A small model that answers yes/no questions on an image's attributes, trained from scratch.
Model: encoder arch resnet, encoder depths [2, 5, 2].
Rows from block 4 of the fusion encoder of a small model that answers yes/no questions on an image's attributes, named by matrix and row number. Rows with one number belong to one neuron. Each number is 50 + 15 x the weight over its row's rms, rounded and kept within 0 to 99. All counts start at 0.
After each neuron's rows are labels from the 100 texts, of 14848, where the neuron reaches its highest value: "tokens" is the input token at the peak. Only what is clearly more common there than usual is listed. The data: photos with spoken descriptions (Open Images, Localized Narratives).
# fc1: MLP up (fusion_encoder.blocks.4.mlp.fc1.weight, 512x128), inputs 0-63
# fc2: MLP down (fusion_encoder.blocks.4.mlp.fc2.weight, 128x512, transposed), outputs 0-63

fc1.254:74 56 65 34 60 77 32 57 65 57 45 48 49 41 65 63 22 45 56 65 64 57 65 54 59 69 59 41 63 39 28 53 15 52 45 71 64 52 43 50 51 37 31 66 60 75 48 42 63 62 37 47 11 49 73 67 43 66 40 26 30 32 53 67
fc2.254:24 72 47 35 61 64 30 65 65 61 54 37 63 82 43 62 59 33 43 51 39 49 44 45 47 58 63 47 41 56 19 66 44 30 75 43 45 45 37 45 37 53 47 47 27 65 49 48 23 45 69 61 39 40 49 55 46 62 50 75 67 48 62 44
tokens: "ceiling"; "food"; "plate"; "grass"

fc1.22:64 25 23 51 64 52 62 49 42 56 39 43 19 45 29 45 55 50 43 63 54 28 72 54 23 59 63 77 47 55 37 39 86 50 49 24 54 72 60 57 38 24 65 24 41 26 46 70 46 50 75 28 56 69 31 39 41 43 46 57 64 42 54 22
fc2.22:52 53 53 56 35 05 46 27 50 43 50 41 49 70 36 58 48 34 55 60 51 43 79 75 53 52 53 44 41 42 66 64 46 51 36 46 73 62 67 37 35 47 43 56 60 39 64 53 53 28 39 75 47 24 62 55 42 54 36 18 34 46 40 33
tokens: "water"; "bird"; "sitting"; "group"

fc1.283:40 46 71 47 62 11 53 69 43 51 31 42 68 39 40 27 60 62 52 54 59 57 38 60 33 36 59 56 43 78 55 53 95 62 48 38 39 53 40 46 48 28 57 44 56 61 47 70 34 30 68 68 63 72 37 45 46 29 59 57 77 48 10 54
fc2.283:54 28 29 73 63 49 61 69 60 65 64 41 72 57 70 41 42 34 71 29 48 22 65 56 52 55 08 59 44 68 56 40 47 39 53 56 73 53 79 50 62 46 44 37 40 37 36 40 70 72 29 46 52 44 32 58 30 37 60 46 26 75 33 44
tokens: "bird"; "people"; "three"; "men"

fc1.380:38 45 00 39 64 69 55 38 54 34 52 47 46 56 55 51 51 49 43 44 35 47 63 62 40 58 70 24 48 48 41 64 25 44 54 71 34 48 56 59 63 45 33 34 40 47 57 27 73 48 48 70 41 31 45 59 27 53 37 50 29 55 52 67
fc2.380:48 81 86 49 57 64 71 30 49 79 48 45 26 52 48 44 57 71 44 38 38 49 34 37 66 41 70 53 61 64 37 31 47 66 50 39 42 53 36 84 34 58 51 48 57 65 62 70 45 64 61 22 45 81 53 54 48 36 28 43 50 46 57 48
tokens: "ceiling"; "frames"; "cupboard"; "grass"

fc1.430:74 47 21 56 51 67 49 41 72 81 37 48 58 51 52 66 33 27 44 57 43 61 46 66 50 47 52 37 43 33 56 48 30 44 31 80 56 37 64 55 52 66 41 57 16 41 29 34 48 61 50 72 14 37 43 68 73 65 43 54 16 52 46 78
fc2.430:32 59 60 40 63 54 39 43 60 73 52 61 67 39 77 56 58 38 45 61 49 43 34 45 57 41 54 24 57 36 20 43 47 40 60 74 34 36 21 36 50 61 63 50 46 58 48 62 41 49 51 48 52 52 36 35 84 57 42 57 68 18 68 55
tokens: "ceiling"; "grass"; "cupboard"; "room"

fc1.98:53 53 47 62 53 65 36 42 49 37 62 46 43 67 64 39 26 59 38 36 66 49 43 86 43 45 29 56 55 52 49 47 40 48 32 71 68 39 47 66 48 45 07 45 40 33 27 43 51 77 24 51 26 62 58 56 47 58 57 31 26 59 15 54
fc2.98:59 70 39 51 62 55 36 65 41 79 40 37 72 53 53 33 49 53 76 55 53 61 16 27 49 80 45 23 48 49 31 50 51 54 88 75 51 62 40 50 47 54 67 41 40 51 38 49 32 56 56 39 75 24 55 41 50 55 69 52 60 57 42 39
tokens: "ceiling"; "dark"; "projector"; "cupboard"

fc1.365:26 70 41 10 59 39 43 55 26 51 72 28 52 65 40 36 63 56 58 56 65 56 43 60 17 56 64 64 65 53 69 50 64 57 26 26 53 68 55 44 71 46 56 40 49 63 61 34 37 62 59 54 53 70 47 41 58 66 62 59 33 42 36 61
fc2.365:75 21 38 58 64 69 29 44 51 55 34 31 63 50 62 43 74 49 58 20 61 30 43 65 65 46 65 33 43 55 40 42 54 43 45 66 72 56 42 45 72 54 67 43 40 67 48 57 61 45 69 50 62 41 68 53 55 46 42 29 73 55 72 45
tokens: "dark"; "water"; "wall"

fc1.314:63 78 40 62 51 62 17 52 83 63 69 58 34 43 81 58 17 74 50 41 61 47 43 37 48 81 48 47 54 43 58 43 42 30 56 46 45 43 35 41 63 46 45 41 50 64 46 51 29 81 64 64 34 54 55 35 41 62 39 46 31 26 28 94
fc2.314:36 82 47 62 60 38 43 61 49 72 54 42 71 66 48 47 52 21 46 44 48 58 73 46 53 72 13 27 64 57 39 40 43 35 45 68 57 49 49 22 32 50 54 45 22 55 47 49 40 57 43 42 71 11 41 42 42 36 75 42 55 57 66 38
tokens: "ceiling"; "dark"; "frames"; "food"

fc1.235:43 64 44 21 51 61 25 63 62 33 36 37 51 73 63 71 44 26 47 61 56 39 36 62 67 59 45 39 66 39 40 67 42 56 49 65 50 49 46 59 70 26 63 42 40 53 35 57 43 21 67 34 33 51 65 24 59 52 56 27 34 43 49 72
fc2.235:62 91 61 47 56 33 38 71 47 47 48 35 47 57 43 50 67 66 62 51 46 44 58 13 38 52 29 48 63 23 71 48 35 71 75 43 25 46 63 39 17 59 40 67 68 60 55 70 47 42 46 58 66 77 19 24 49 81 48 83 43 45 42 55
tokens: "screen"; "laptop"; "bottles"

fc1.105:30 54 56 60 43 42 53 49 38 39 40 46 51 66 58 36 32 55 19 71 47 48 45 59 72 12 47 45 64 71 63 59 48 68 62 83 38 58 23 50 36 33 27 70 59 53 37 69 29 74 68 77 49 57 55 37 33 44 67 63 37 60 28 67
fc2.105:32 74 51 47 63 40 43 49 52 62 38 41 61 63 61 23 51 58 53 49 31 42 25 29 61 53 09 25 55 39 11 38 46 56 51 48 50 35 72 53 46 48 52 34 34 36 45 43 63 34 37 70 44 74 46 38 57 50 54 51 47 46 44 40
tokens: "glass"; "laptop"; "screen"; "chairs"

fc1.423:45 82 65 57 57 39 32 49 63 64 54 49 32 79 67 43 50 74 47 57 39 23 45 35 63 25 30 66 53 55 64 47 63 65 49 56 45 62 30 56 53 21 83 69 62 27 39 77 51 37 54 35 45 44 51 31 43 51 47 37 40 34 68 84
fc2.423:69 64 88 41 37 39 54 48 38 54 42 35 39 64 28 49 67 56 69 35 52 54 73 39 35 55 05 20 65 41 37 44 57 46 42 16 50 37 73 56 25 58 55 41 66 69 64 51 36 25 45 49 54 70 33 46 43 67 75 76 67 59 54 40
tokens: "man"; "woman"; "persons"; "men"

fc1.230:47 66 53 62 76 55 20 41 71 59 66 47 52 77 62 54 36 46 54 71 53 59 72 90 50 41 53 40 55 54 42 56 09 54 44 69 40 37 51 42 55 52 27 51 38 62 59 45 48 41 67 53 45 20 77 64 53 30 65 39 45 14 53 67
fc2.230:62 79 74 40 63 36 68 52 39 48 57 61 40 49 69 42 53 54 47 49 27 65 38 23 70 73 49 35 51 31 59 14 78 46 63 52 54 36 73 43 34 70 56 61 53 74 56 60 60 44 50 28 62 56 52 55 43 71 58 56 63 60 64 45
tokens: "screen"; "laptop"; "ceiling"

fc1.138:40 66 50 52 46 60 51 49 40 57 61 37 47 43 44 16 27 46 51 33 90 38 48 78 44 30 35 40 48 59 60 44 42 33 37 68 69 52 48 56 47 48 31 28 43 52 45 78 40 69 17 56 24 34 23 41 49 38 54 37 57 45 27 41
fc2.138:51 28 52 58 37 48 58 40 60 46 41 65 50 66 37 66 29 38 77 35 18 52 28 40 58 56 34 45 44 51 43 73 33 30 54 72 60 54 40 43 60 49 53 49 40 30 38 31 50 56 56 38 65 38 58 39 47 51 40 45 55 56 40 57
tokens: "dark"; "ceiling"

fc1.289:66 30 37 63 43 29 71 41 65 67 55 57 42 48 92 73 52 42 47 27 51 59 31 59 53 43 70 47 37 38 56 54 80 60 57 58 50 53 50 42 51 64 66 49 42 26 52 35 69 59 49 71 62 69 27 36 63 29 28 53 61 34 51 44
fc2.289:31 61 74 57 38 44 62 48 28 45 56 54 75 58 12 71 33 53 25 58 19 72 31 73 47 43 64 36 73 45 76 53 71 79 61 65 31 29 53 68 57 60 64 52 43 60 68 39 59 48 82 48 37 43 44 72 53 75 51 64 63 50 43 57
tokens: "sky"; "clouds"; "grass"

fc1.484:55 37 91 58 41 48 58 51 46 69 48 46 53 11 35 49 58 24 63 46 57 49 60 55 46 70 48 71 45 60 28 24 55 52 52 19 59 59 37 40 16 50 63 43 82 38 49 59 32 36 66 57 47 40 70 47 61 45 36 88 63 31 54 27
fc2.484:57 62 23 26 47 50 57 63 60 28 64 72 53 76 78 45 76 60 44 62 31 26 73 47 54 57 29 43 32 42 75 74 69 34 52 67 82 48 37 39 47 38 69 41 69 49 56 57 51 53 57 66 56 53 40 57 44 26 76 39 36 56 31 64
tokens: "water"; "tree"; "building"; "bird"

fc1.247:42 36 73 29 34 45 67 58 50 31 70 50 57 62 64 35 75 41 59 89 34 37 65 55 37 75 28 55 44 48 41 50 96 79 79 58 65 67 41 34 35 79 59 64 58 43 19 44 55 41 30 43 48 34 29 33 15 55 58 52 71 28 37 30
fc2.247:69 39 22 34 40 61 44 78 47 81 33 55 66 61 41 37 37 60 55 34 57 52 20 29 64 25 66 65 54 51 38 66 22 58 46 67 23 65 49 74 49 59 33 30 32 11 44 38 42 46 64 44 45 59 72 75 34 47 56 51 42 36 61 58
tokens: "grass"

fc1.146:37 41 47 51 75 30 64 63 47 46 34 52 39 54 51 46 43 46 21 41 60 49 68 53 40 46 53 71 65 47 57 21 69 39 64 35 54 55 62 31 39 41 81 47 75 65 65 36 53 00 40 37 39 64 41 58 31 46 48 64 46 43 74 31
fc2.146:39 35 99 64 48 40 64 29 65 45 63 23 28 24 56 40 60 74 46 37 35 60 59 46 47 26 65 66 34 56 59 44 38 46 35 49 62 58 45 35 60 51 55 59 51 41 47 53 53 33 51 43 81 56 81 71 56 57 56 41 57 40 53 27
tokens: "bird"; "water"

fc1.174:50 48 36 39 49 66 65 48 45 35 62 55 69 50 52 37 47 60 19 56 32 43 56 36 64 16 63 49 45 42 84 20 52 52 47 60 65 65 37 39 68 46 30 25 46 58 42 42 55 50 44 84 45 47 24 52 62 71 77 65 30 48 48 50
fc2.174:35 18 56 66 52 55 42 63 56 55 38 64 49 52 34 43 32 70 70 56 23 49 36 38 37 25 38 35 33 67 67 75 35 45 68 48 70 74 04 64 50 84 60 56 56 68 57 32 40 38 66 39 43 58 43 39 64 32 59 40 59 48 40 44
tokens: "dark"; "red"; "curtain"

fc1.311:63 40 39 43 25 39 48 85 40 38 38 28 49 37 67 71 37 66 51 48 43 36 31 37 46 64 63 35 66 30 79 48 37 72 44 40 51 62 65 47 47 73 40 38 46 30 23 27 30 55 56 66 61 79 37 65 36 34 54 62 26 37 50 78
fc2.311:38 42 39 62 44 31 65 85 58 54 56 59 53 52 20 60 57 60 41 54 73 54 58 65 37 31 42 84 46 49 58 52 58 38 31 68 40 26 44 33 61 40 66 59 61 28 63 46 70 00 67 37 54 34 60 42 48 53 64 23 81 48 43 42
tokens: "sky"; "clouds"

fc1.217:51 43 23 30 28 58 35 38 63 58 54 42 37 74 72 56 55 54 37 31 65 57 48 75 66 61 39 49 78 39 59 74 27 38 34 36 64 33 49 54 44 38 63 45 21 65 35 68 46 67 50 56 41 39 43 39 47 34 71 34 26 64 37 59
fc2.217:62 77 68 52 62 55 38 55 35 53 55 67 41 62 32 47 58 30 45 60 45 62 09 28 61 63 61 54 75 61 55 35 67 52 69 67 42 57 40 44 37 57 79 58 39 66 48 42 39 30 36 46 58 38 42 53 56 82 26 63 47 47 31 59
tokens: "trees"; "ceiling"; "sky"; "projector"

fc1.151:39 30 46 63 23 36 44 46 61 51 60 50 65 47 51 34 46 41 49 26 46 45 55 74 48 46 42 50 23 43 55 18 74 49 22 61 48 46 52 23 68 43 79 13 16 40 34 69 49 28 33 51 70 41 22 51 48 55 52 52 57 50 39 35
fc2.151:35 59 30 83 45 55 53 38 68 39 46 46 57 50 50 21 60 70 44 41 47 60 52 37 52 35 59 50 26 43 77 49 72 50 38 63 57 39 33 76 47 59 48 55 37 39 55 36 22 45 71 35 73 28 80 63 35 43 45 36 54 59 36 53
tokens: "bird"; "snow"; "water"; "clouds"

fc1.85:16 12 64 39 55 37 55 41 50 56 57 53 41 36 58 40 58 41 69 40 30 25 65 40 40 42 72 58 66 53 59 50 66 71 55 33 54 58 44 38 69 49 74 32 47 36 52 72 26 16 60 83 73 67 53 48 51 65 66 51 64 72 34 36
fc2.85:45 46 29 43 36 45 42 52 73 58 22 51 51 52 53 52 68 62 57 44 37 35 36 57 61 56 38 47 37 38 52 64 64 54 67 64 78 59 58 48 89 50 42 65 52 36 51 45 53 32 54 64 58 35 49 42 52 47 48 48 30 47 28 52
tokens: "bird"; "snow"

fc1.404:17 44 34 36 57 38 78 39 40 35 86 52 52 50 59 30 64 58 51 46 71 51 50 62 59 20 37 41 33 23 60 31 24 62 36 59 54 56 71 45 49 49 48 47 27 46 56 66 55 54 24 56 60 62 22 60 56 27 56 88 55 44 22 59
fc2.404:62 26 72 60 63 57 43 11 63 42 26 36 46 52 70 33 49 54 59 74 30 57 31 46 27 59 64 56 61 54 46 45 47 61 63 90 52 64 21 53 62 46 53 36 44 61 32 36 63 32 57 21 63 66 74 47 57 29 49 37 59 57 53 30
tokens: "dark"; "clouds"; "snow"

fc1.308:79 15 46 53 55 49 35 70 37 68 61 40 48 59 53 78 61 32 34 62 64 59 69 36 24 31 40 68 68 64 51 43 39 26 59 73 53 43 50 47 60 31 49 76 74 76 33 38 51 40 84 56 35 67 33 53 39 52 25 41 61 41 53 33
fc2.308:21 33 51 46 46 10 58 33 45 75 35 68 67 36 59 13 55 38 37 54 68 27 58 58 76 56 54 36 45 35 32 57 44 45 15 83 40 47 34 38 56 57 66 38 59 34 60 52 64 59 63 70 35 40 41 49 49 40 54 59 60 52 47 61
tokens: "bird"; "tree"; "boats"

fc1.392:52 82 78 58 77 58 44 44 50 43 21 53 63 70 72 39 66 35 57 60 38 40 50 69 58 23 42 56 49 60 54 81 45 35 59 49 66 48 72 51 37 44 39 61 55 36 45 37 58 61 63 50 67 27 47 47 32 30 64 45 34 56 56 73
fc2.392:37 30 74 46 42 69 26 79 54 53 35 67 24 72 56 49 55 83 43 26 31 62 54 19 29 33 40 75 49 66 50 46 63 61 49 51 70 40 79 62 44 61 44 29 40 71 57 39 35 29 45 88 36 51 45 44 62 33 60 67 68 54 48 71
tokens: "persons"

fc1.447:48 91 35 48 53 40 66 60 32 85 79 76 52 42 80 69 36 76 52 57 70 64 51 87 68 54 41 41 29 50 46 55 50 70 35 83 64 32 61 75 19 46 33 44 51 49 62 46 45 58 50 48 47 46 35 51 25 51 52 75 45 38 26 59
fc2.447:40 52 62 56 57 53 72 52 57 52 53 65 37 66 46 30 70 80 42 73 22 58 26 54 45 46 48 32 71 31 38 44 47 60 47 57 57 51 45 56 52 52 56 41 54 48 39 43 32 47 47 18 36 66 72 45 64 45 69 56 57 40 39 50
tokens: "dark"; "ceiling"; "projector"; "room"

fc1.303:55 24 44 65 33 18 44 73 38 59 50 49 59 56 44 71 54 89 59 43 61 57 39 15 40 60 60 50 64 23 23 43 58 18 59 46 56 47 60 52 54 30 53 34 54 31 65 41 36 53 59 65 49 39 35 41 68 50 52 55 52 69 49 46
fc2.303:31 28 74 50 19 41 48 99 42 29 42 46 13 56 65 50 43 49 37 44 23 38 49 54 76 47 59 38 44 66 67 30 44 54 68 52 50 48 53 39 47 55 48 31 47 28 34 42 37 32 58 13 53 52 38 44 58 44 64 54 47 52 39 58
tokens: "water"; "guitar"; "bird"; "riding"

fc1.451:82 12 60 50 56 59 55 48 46 42 62 43 49 61 53 68 64 42 55 31 41 50 52 58 11 50 55 69 52 36 37 40 53 49 52 89 47 54 62 31 27 59 56 58 44 46 48 51 45 43 74 39 55 54 42 39 55 51 82 41 52 58 85 30
fc2.451:50 68 57 27 58 26 50 39 57 25 28 41 47 26 52 73 44 79 56 56 16 62 15 56 44 48 91 39 71 68 30 52 54 50 41 47 59 37 36 59 59 37 49 38 58 44 45 42 61 36 71 65 55 56 53 38 58 51 51 30 71 42 34 63
tokens: "water"; "sky"; "bird"; "air"

fc1.266:43 45 78 49 42 39 27 59 53 48 47 44 30 77 59 52 47 50 37 53 46 28 44 14 39 28 51 55 50 55 56 43 45 25 72 56 38 46 40 68 44 62 50 68 79 44 56 65 75 57 35 35 36 45 55 49 24 28 53 56 60 36 56 73
fc2.266:51 38 73 46 45 44 48 54 58 49 40 52 57 54 23 38 75 59 64 48 38 60 46 18 26 67 30 27 41 52 34 62 63 60 50 37 67 53 54 60 55 57 58 49 66 48 60 29 54 50 69 73 61 56 62 59 63 39 60 58 69 50 56 69
tokens: "mic"

fc1.275:43 31 59 80 14 54 51 47 39 53 79 40 47 50 53 34 55 40 30 38 72 50 42 49 01 49 50 76 41 48 58 30 39 44 72 39 73 39 53 57 20 49 35 34 42 53 53 39 60 61 66 32 56 48 45 50 11 46 51 47 40 39 45 35
fc2.275:48 08 29 45 58 30 49 54 52 39 39 56 43 37 76 51 56 56 57 69 26 54 37 41 74 36 52 39 56 34 51 37 70 54 40 81 44 34 36 69 70 57 42 65 60 63 42 38 44 53 57 26 46 56 63 42 51 52 83 48 65 64 60 62
tokens: "bird"; "snow"; "dark"

fc1.221:49 34 29 44 27 39 58 92 38 29 45 38 46 32 58 69 54 55 45 45 53 37 37 31 38 76 66 50 53 27 58 52 60 58 47 39 69 56 63 41 48 67 43 38 46 16 29 41 47 58 58 81 55 53 12 56 35 46 59 48 35 39 50 61
fc2.221:26 37 46 50 28 32 75 99 50 56 56 41 60 65 33 41 59 73 37 53 60 45 60 47 62 36 44 55 44 48 62 56 53 55 63 70 66 50 79 44 66 52 53 37 72 15 66 61 42 08 65 62 64 19 46 56 50 43 58 21 61 50 27 51
tokens: "sky"; "clouds"; "cloudy"

fc1.383:52 46 64 41 49 63 46 47 55 56 38 22 81 65 36 70 76 47 52 68 39 65 37 76 38 61 59 46 56 47 28 47 29 69 13 42 66 27 40 59 49 41 62 55 60 52 49 67 45 42 42 30 60 45 33 31 46 41 72 48 32 53 64 51
fc2.383:54 59 50 59 41 34 52 70 64 47 71 64 53 44 61 41 30 63 34 47 50 51 51 31 46 71 55 44 50 59 38 44 66 59 63 52 69 55 53 26 55 62 74 16 46 45 61 54 36 30 76 37 25 36 39 52 60 62 37 60 61 46 38 30
tokens: "screen"; "ceiling"; "laptop"; "projector"

fc1.374:82 43 49 50 40 51 53 51 58 52 83 43 59 23 47 55 47 57 45 63 61 60 59 55 59 57 59 58 65 39 53 30 63 44 51 49 76 75 19 48 34 93 24 44 62 50 68 55 35 63 46 62 53 35 35 66 47 75 61 64 19 37 34 29
fc2.374:30 45 60 51 54 78 71 46 58 52 62 50 56 59 79 44 39 61 46 67 52 44 51 70 67 62 63 55 50 56 54 45 38 43 61 78 65 58 32 65 77 59 45 66 29 42 36 36 71 73 49 33 27 22 42 41 61 50 79 44 43 52 40 51
tokens: "dark"; "bird"; "snow"; "grass"

fc1.408:22 74 43 21 43 61 63 60 57 23 45 35 58 64 61 49 43 38 53 67 30 30 44 43 58 49 52 49 61 54 80 47 49 89 44 76 56 72 43 51 47 84 54 33 75 42 03 60 41 41 51 46 63 52 43 61 15 39 51 52 59 31 47 70
fc2.408:54 40 38 51 37 30 58 85 44 58 64 50 31 64 42 52 76 57 58 32 77 52 73 56 41 41 53 79 21 47 45 57 46 68 53 38 50 18 51 37 58 76 42 57 45 30 31 50 70 32 68 57 35 43 30 50 19 50 70 38 60 17 50 38
tokens: "mic"; "microphone"

fc1.389:41 50 47 42 33 54 73 73 68 27 49 36 68 67 77 57 48 27 49 39 49 41 57 57 35 36 63 39 41 50 68 60 41 83 32 74 71 66 58 29 36 78 45 38 59 35 09 62 49 49 60 37 50 38 31 55 18 48 43 55 41 28 41 66
fc2.389:58 37 41 51 37 38 52 99 42 51 52 48 31 65 55 49 56 45 40 36 65 46 63 41 60 48 59 79 34 54 25 51 56 52 60 33 31 37 37 43 65 56 53 47 22 12 48 39 61 32 59 43 58 37 39 50 44 41 75 40 59 45 43 31
tokens: "mic"; "microphone"

fc1.342:62 42 61 21 14 49 19 48 24 53 50 52 42 52 60 71 49 54 67 52 49 52 60 67 61 32 64 51 60 60 36 48 41 60 44 45 42 50 43 41 77 35 64 58 35 40 51 41 45 70 60 55 37 47 71 49 31 14 56 55 60 64 38 69
fc2.342:66 46 72 30 76 43 53 34 44 56 57 61 38 56 39 45 65 29 31 46 51 48 67 31 57 80 28 54 71 48 63 35 43 62 61 67 48 30 79 33 34 41 61 57 53 64 30 41 44 27 44 10 84 78 22 57 45 52 51 59 57 53 50 31
tokens: "sky"; "trees"; "screen"

fc1.273:40 61 21 61 59 68 31 51 64 87 41 67 19 57 56 56 58 45 47 56 79 54 34 60 54 69 63 32 45 72 75 41 34 37 55 51 69 56 53 61 31 45 58 58 43 54 47 72 72 65 57 41 46 39 45 46 61 69 39 56 17 15 21 53
fc2.273:74 54 40 58 58 23 49 18 39 36 22 37 45 42 65 32 58 21 45 56 39 58 48 46 44 18 53 58 68 43 56 18 41 52 73 80 66 50 36 37 54 59 73 41 54 62 54 62 50 39 38 41 47 45 32 36 58 49 59 63 61 49 54 34
tokens: "dark"; "microphone"

fc1.406:44 62 35 45 26 54 78 79 46 40 40 34 69 42 48 80 46 66 56 48 59 27 60 57 54 72 58 38 53 49 81 50 35 56 48 42 51 61 63 37 68 72 63 26 33 19 32 46 40 49 44 86 60 57 24 39 32 53 57 52 23 55 51 55
fc2.406:31 48 55 35 34 43 59 99 60 47 44 53 54 55 43 42 53 57 28 49 44 43 49 54 64 57 46 55 46 52 60 36 68 56 61 60 66 63 53 55 63 48 34 36 51 00 46 47 50 44 58 45 62 26 39 48 49 65 58 47 57 53 26 53
tokens: "sky"; "clouds"

fc1.458:52 35 49 25 33 43 54 73 33 53 31 34 51 52 75 62 43 44 58 27 56 37 28 30 59 59 72 30 55 52 55 44 52 83 61 60 57 57 42 45 29 75 50 28 42 25 20 26 31 60 51 45 69 62 15 62 25 40 61 84 34 32 55 56
fc2.458:63 32 36 43 47 30 65 93 59 61 54 74 74 40 36 44 66 59 55 52 41 61 71 58 49 40 49 79 12 46 36 32 42 46 38 40 60 49 62 53 62 41 58 64 45 30 55 62 74 14 66 73 60 31 44 44 40 81 52 42 65 40 45 34
tokens: "sky"; "clouds"

fc1.341:78 53 32 58 61 67 33 46 51 63 34 27 59 75 56 60 41 69 56 54 57 44 72 81 75 48 35 40 59 66 54 81 44 51 62 76 72 49 72 68 40 65 42 28 42 42 60 35 58 52 66 59 23 13 64 57 65 53 50 56 14 39 50 59
fc2.341:58 82 56 48 67 78 47 61 47 72 54 58 35 80 81 51 50 55 38 33 27 37 49 47 56 51 45 36 57 37 33 34 46 48 38 55 36 56 52 51 41 52 47 33 08 63 39 42 48 55 28 59 48 54 12 45 53 62 25 67 56 46 37 45
tokens: "grass"; "trees"; "screen"

fc1.346:60 51 38 34 21 50 66 82 40 39 51 31 65 28 56 72 36 62 52 53 61 24 69 68 54 61 54 45 54 49 68 44 54 75 49 48 43 65 58 51 47 68 52 30 27 11 31 34 43 56 40 90 69 53 37 42 37 42 56 70 34 30 62 58
fc2.346:34 38 60 48 36 34 56 99 63 55 51 61 57 52 45 49 44 52 34 42 36 28 48 66 68 47 43 40 34 54 59 42 55 46 58 65 70 63 47 61 59 51 39 41 41 00 56 44 55 38 53 47 63 39 33 37 48 57 58 44 51 46 23 45
tokens: "sky"; "clouds"; "buildings"

fc1.366:28 48 56 67 38 52 37 47 40 40 67 53 43 61 28 42 52 52 32 49 41 48 57 26 35 43 50 49 24 52 49 51 41 51 61 21 51 46 32 54 48 50 57 24 80 53 50 56 56 42 64 75 48 61 34 42 40 47 33 46 43 46 49 29
fc2.366:44 12 43 65 34 57 61 55 55 46 47 53 51 61 29 38 61 58 52 43 69 43 60 68 51 27 64 64 35 35 55 66 43 54 37 78 56 63 63 48 56 61 50 79 45 56 52 44 23 43 68 29 73 48 46 51 72 45 75 33 74 34 62 13
tokens: "water"; "dark"; "bird"; "snow"

fc1.26:61 07 57 51 67 38 74 42 47 63 62 32 41 82 71 36 65 33 55 27 54 57 53 59 45 16 56 41 46 63 38 40 53 30 44 71 74 46 39 34 43 48 65 42 57 42 33 62 68 51 30 56 63 50 00 47 40 76 76 44 51 38 46 33
fc2.26:34 31 63 65 49 26 45 58 56 44 35 64 59 55 29 52 58 63 49 73 22 32 26 46 43 57 67 35 36 64 46 47 41 47 47 73 77 72 29 56 57 46 71 50 41 60 51 48 47 21 68 36 62 46 82 57 51 31 35 42 65 43 42 47
tokens: "water"; "snow"; "bird"; "blue"

fc1.213:94 66 09 27 58 50 42 48 63 57 54 41 67 50 36 48 57 62 59 80 59 32 41 48 25 71 75 36 69 58 56 52 33 47 53 42 54 29 60 52 47 64 55 55 13 60 59 73 55 73 81 45 34 44 74 49 72 66 51 29 22 40 49 55
fc2.213:60 76 91 62 78 87 39 36 49 80 64 55 53 64 80 49 50 40 37 52 67 39 50 44 72 51 36 40 68 57 53 42 34 53 58 50 51 49 43 48 48 50 43 39 54 61 34 58 25 50 32 53 57 47 47 62 59 58 19 52 42 54 57 45
tokens: "trees"; "buildings"; "sky"; "grass"

fc1.331:53 55 21 44 35 41 42 48 36 47 71 64 46 39 40 30 42 32 43 17 47 43 52 39 69 59 46 59 29 54 55 57 80 45 50 30 55 44 22 56 52 46 24 56 55 42 43 59 58 49 61 30 99 36 26 26 33 47 70 51 37 71 45 29
fc2.331:46 42 79 51 55 38 56 50 36 24 50 50 53 46 57 68 58 69 39 58 38 43 77 64 54 33 45 62 13 33 63 37 67 66 37 46 56 65 55 28 57 50 36 56 54 69 58 27 71 51 37 49 30 51 44 55 49 12 50 35 42 58 33 24
tokens: "water"; "group"; "sitting"; "three"

fc1.237:28 45 57 37 33 58 70 71 63 21 46 47 53 61 66 61 40 45 51 65 45 46 41 61 36 35 54 49 57 46 63 63 52 93 39 64 67 72 44 35 36 99 49 32 60 20 14 61 48 42 42 43 59 56 33 52 05 47 45 67 38 15 40 46
fc2.237:46 39 59 50 46 47 52 99 53 56 45 65 37 69 41 49 59 40 44 45 62 36 55 49 51 55 54 62 24 61 46 29 63 51 62 45 48 24 40 33 50 52 47 54 43 00 54 49 56 38 64 53 57 35 40 48 45 69 65 58 56 53 37 34
tokens: "mic"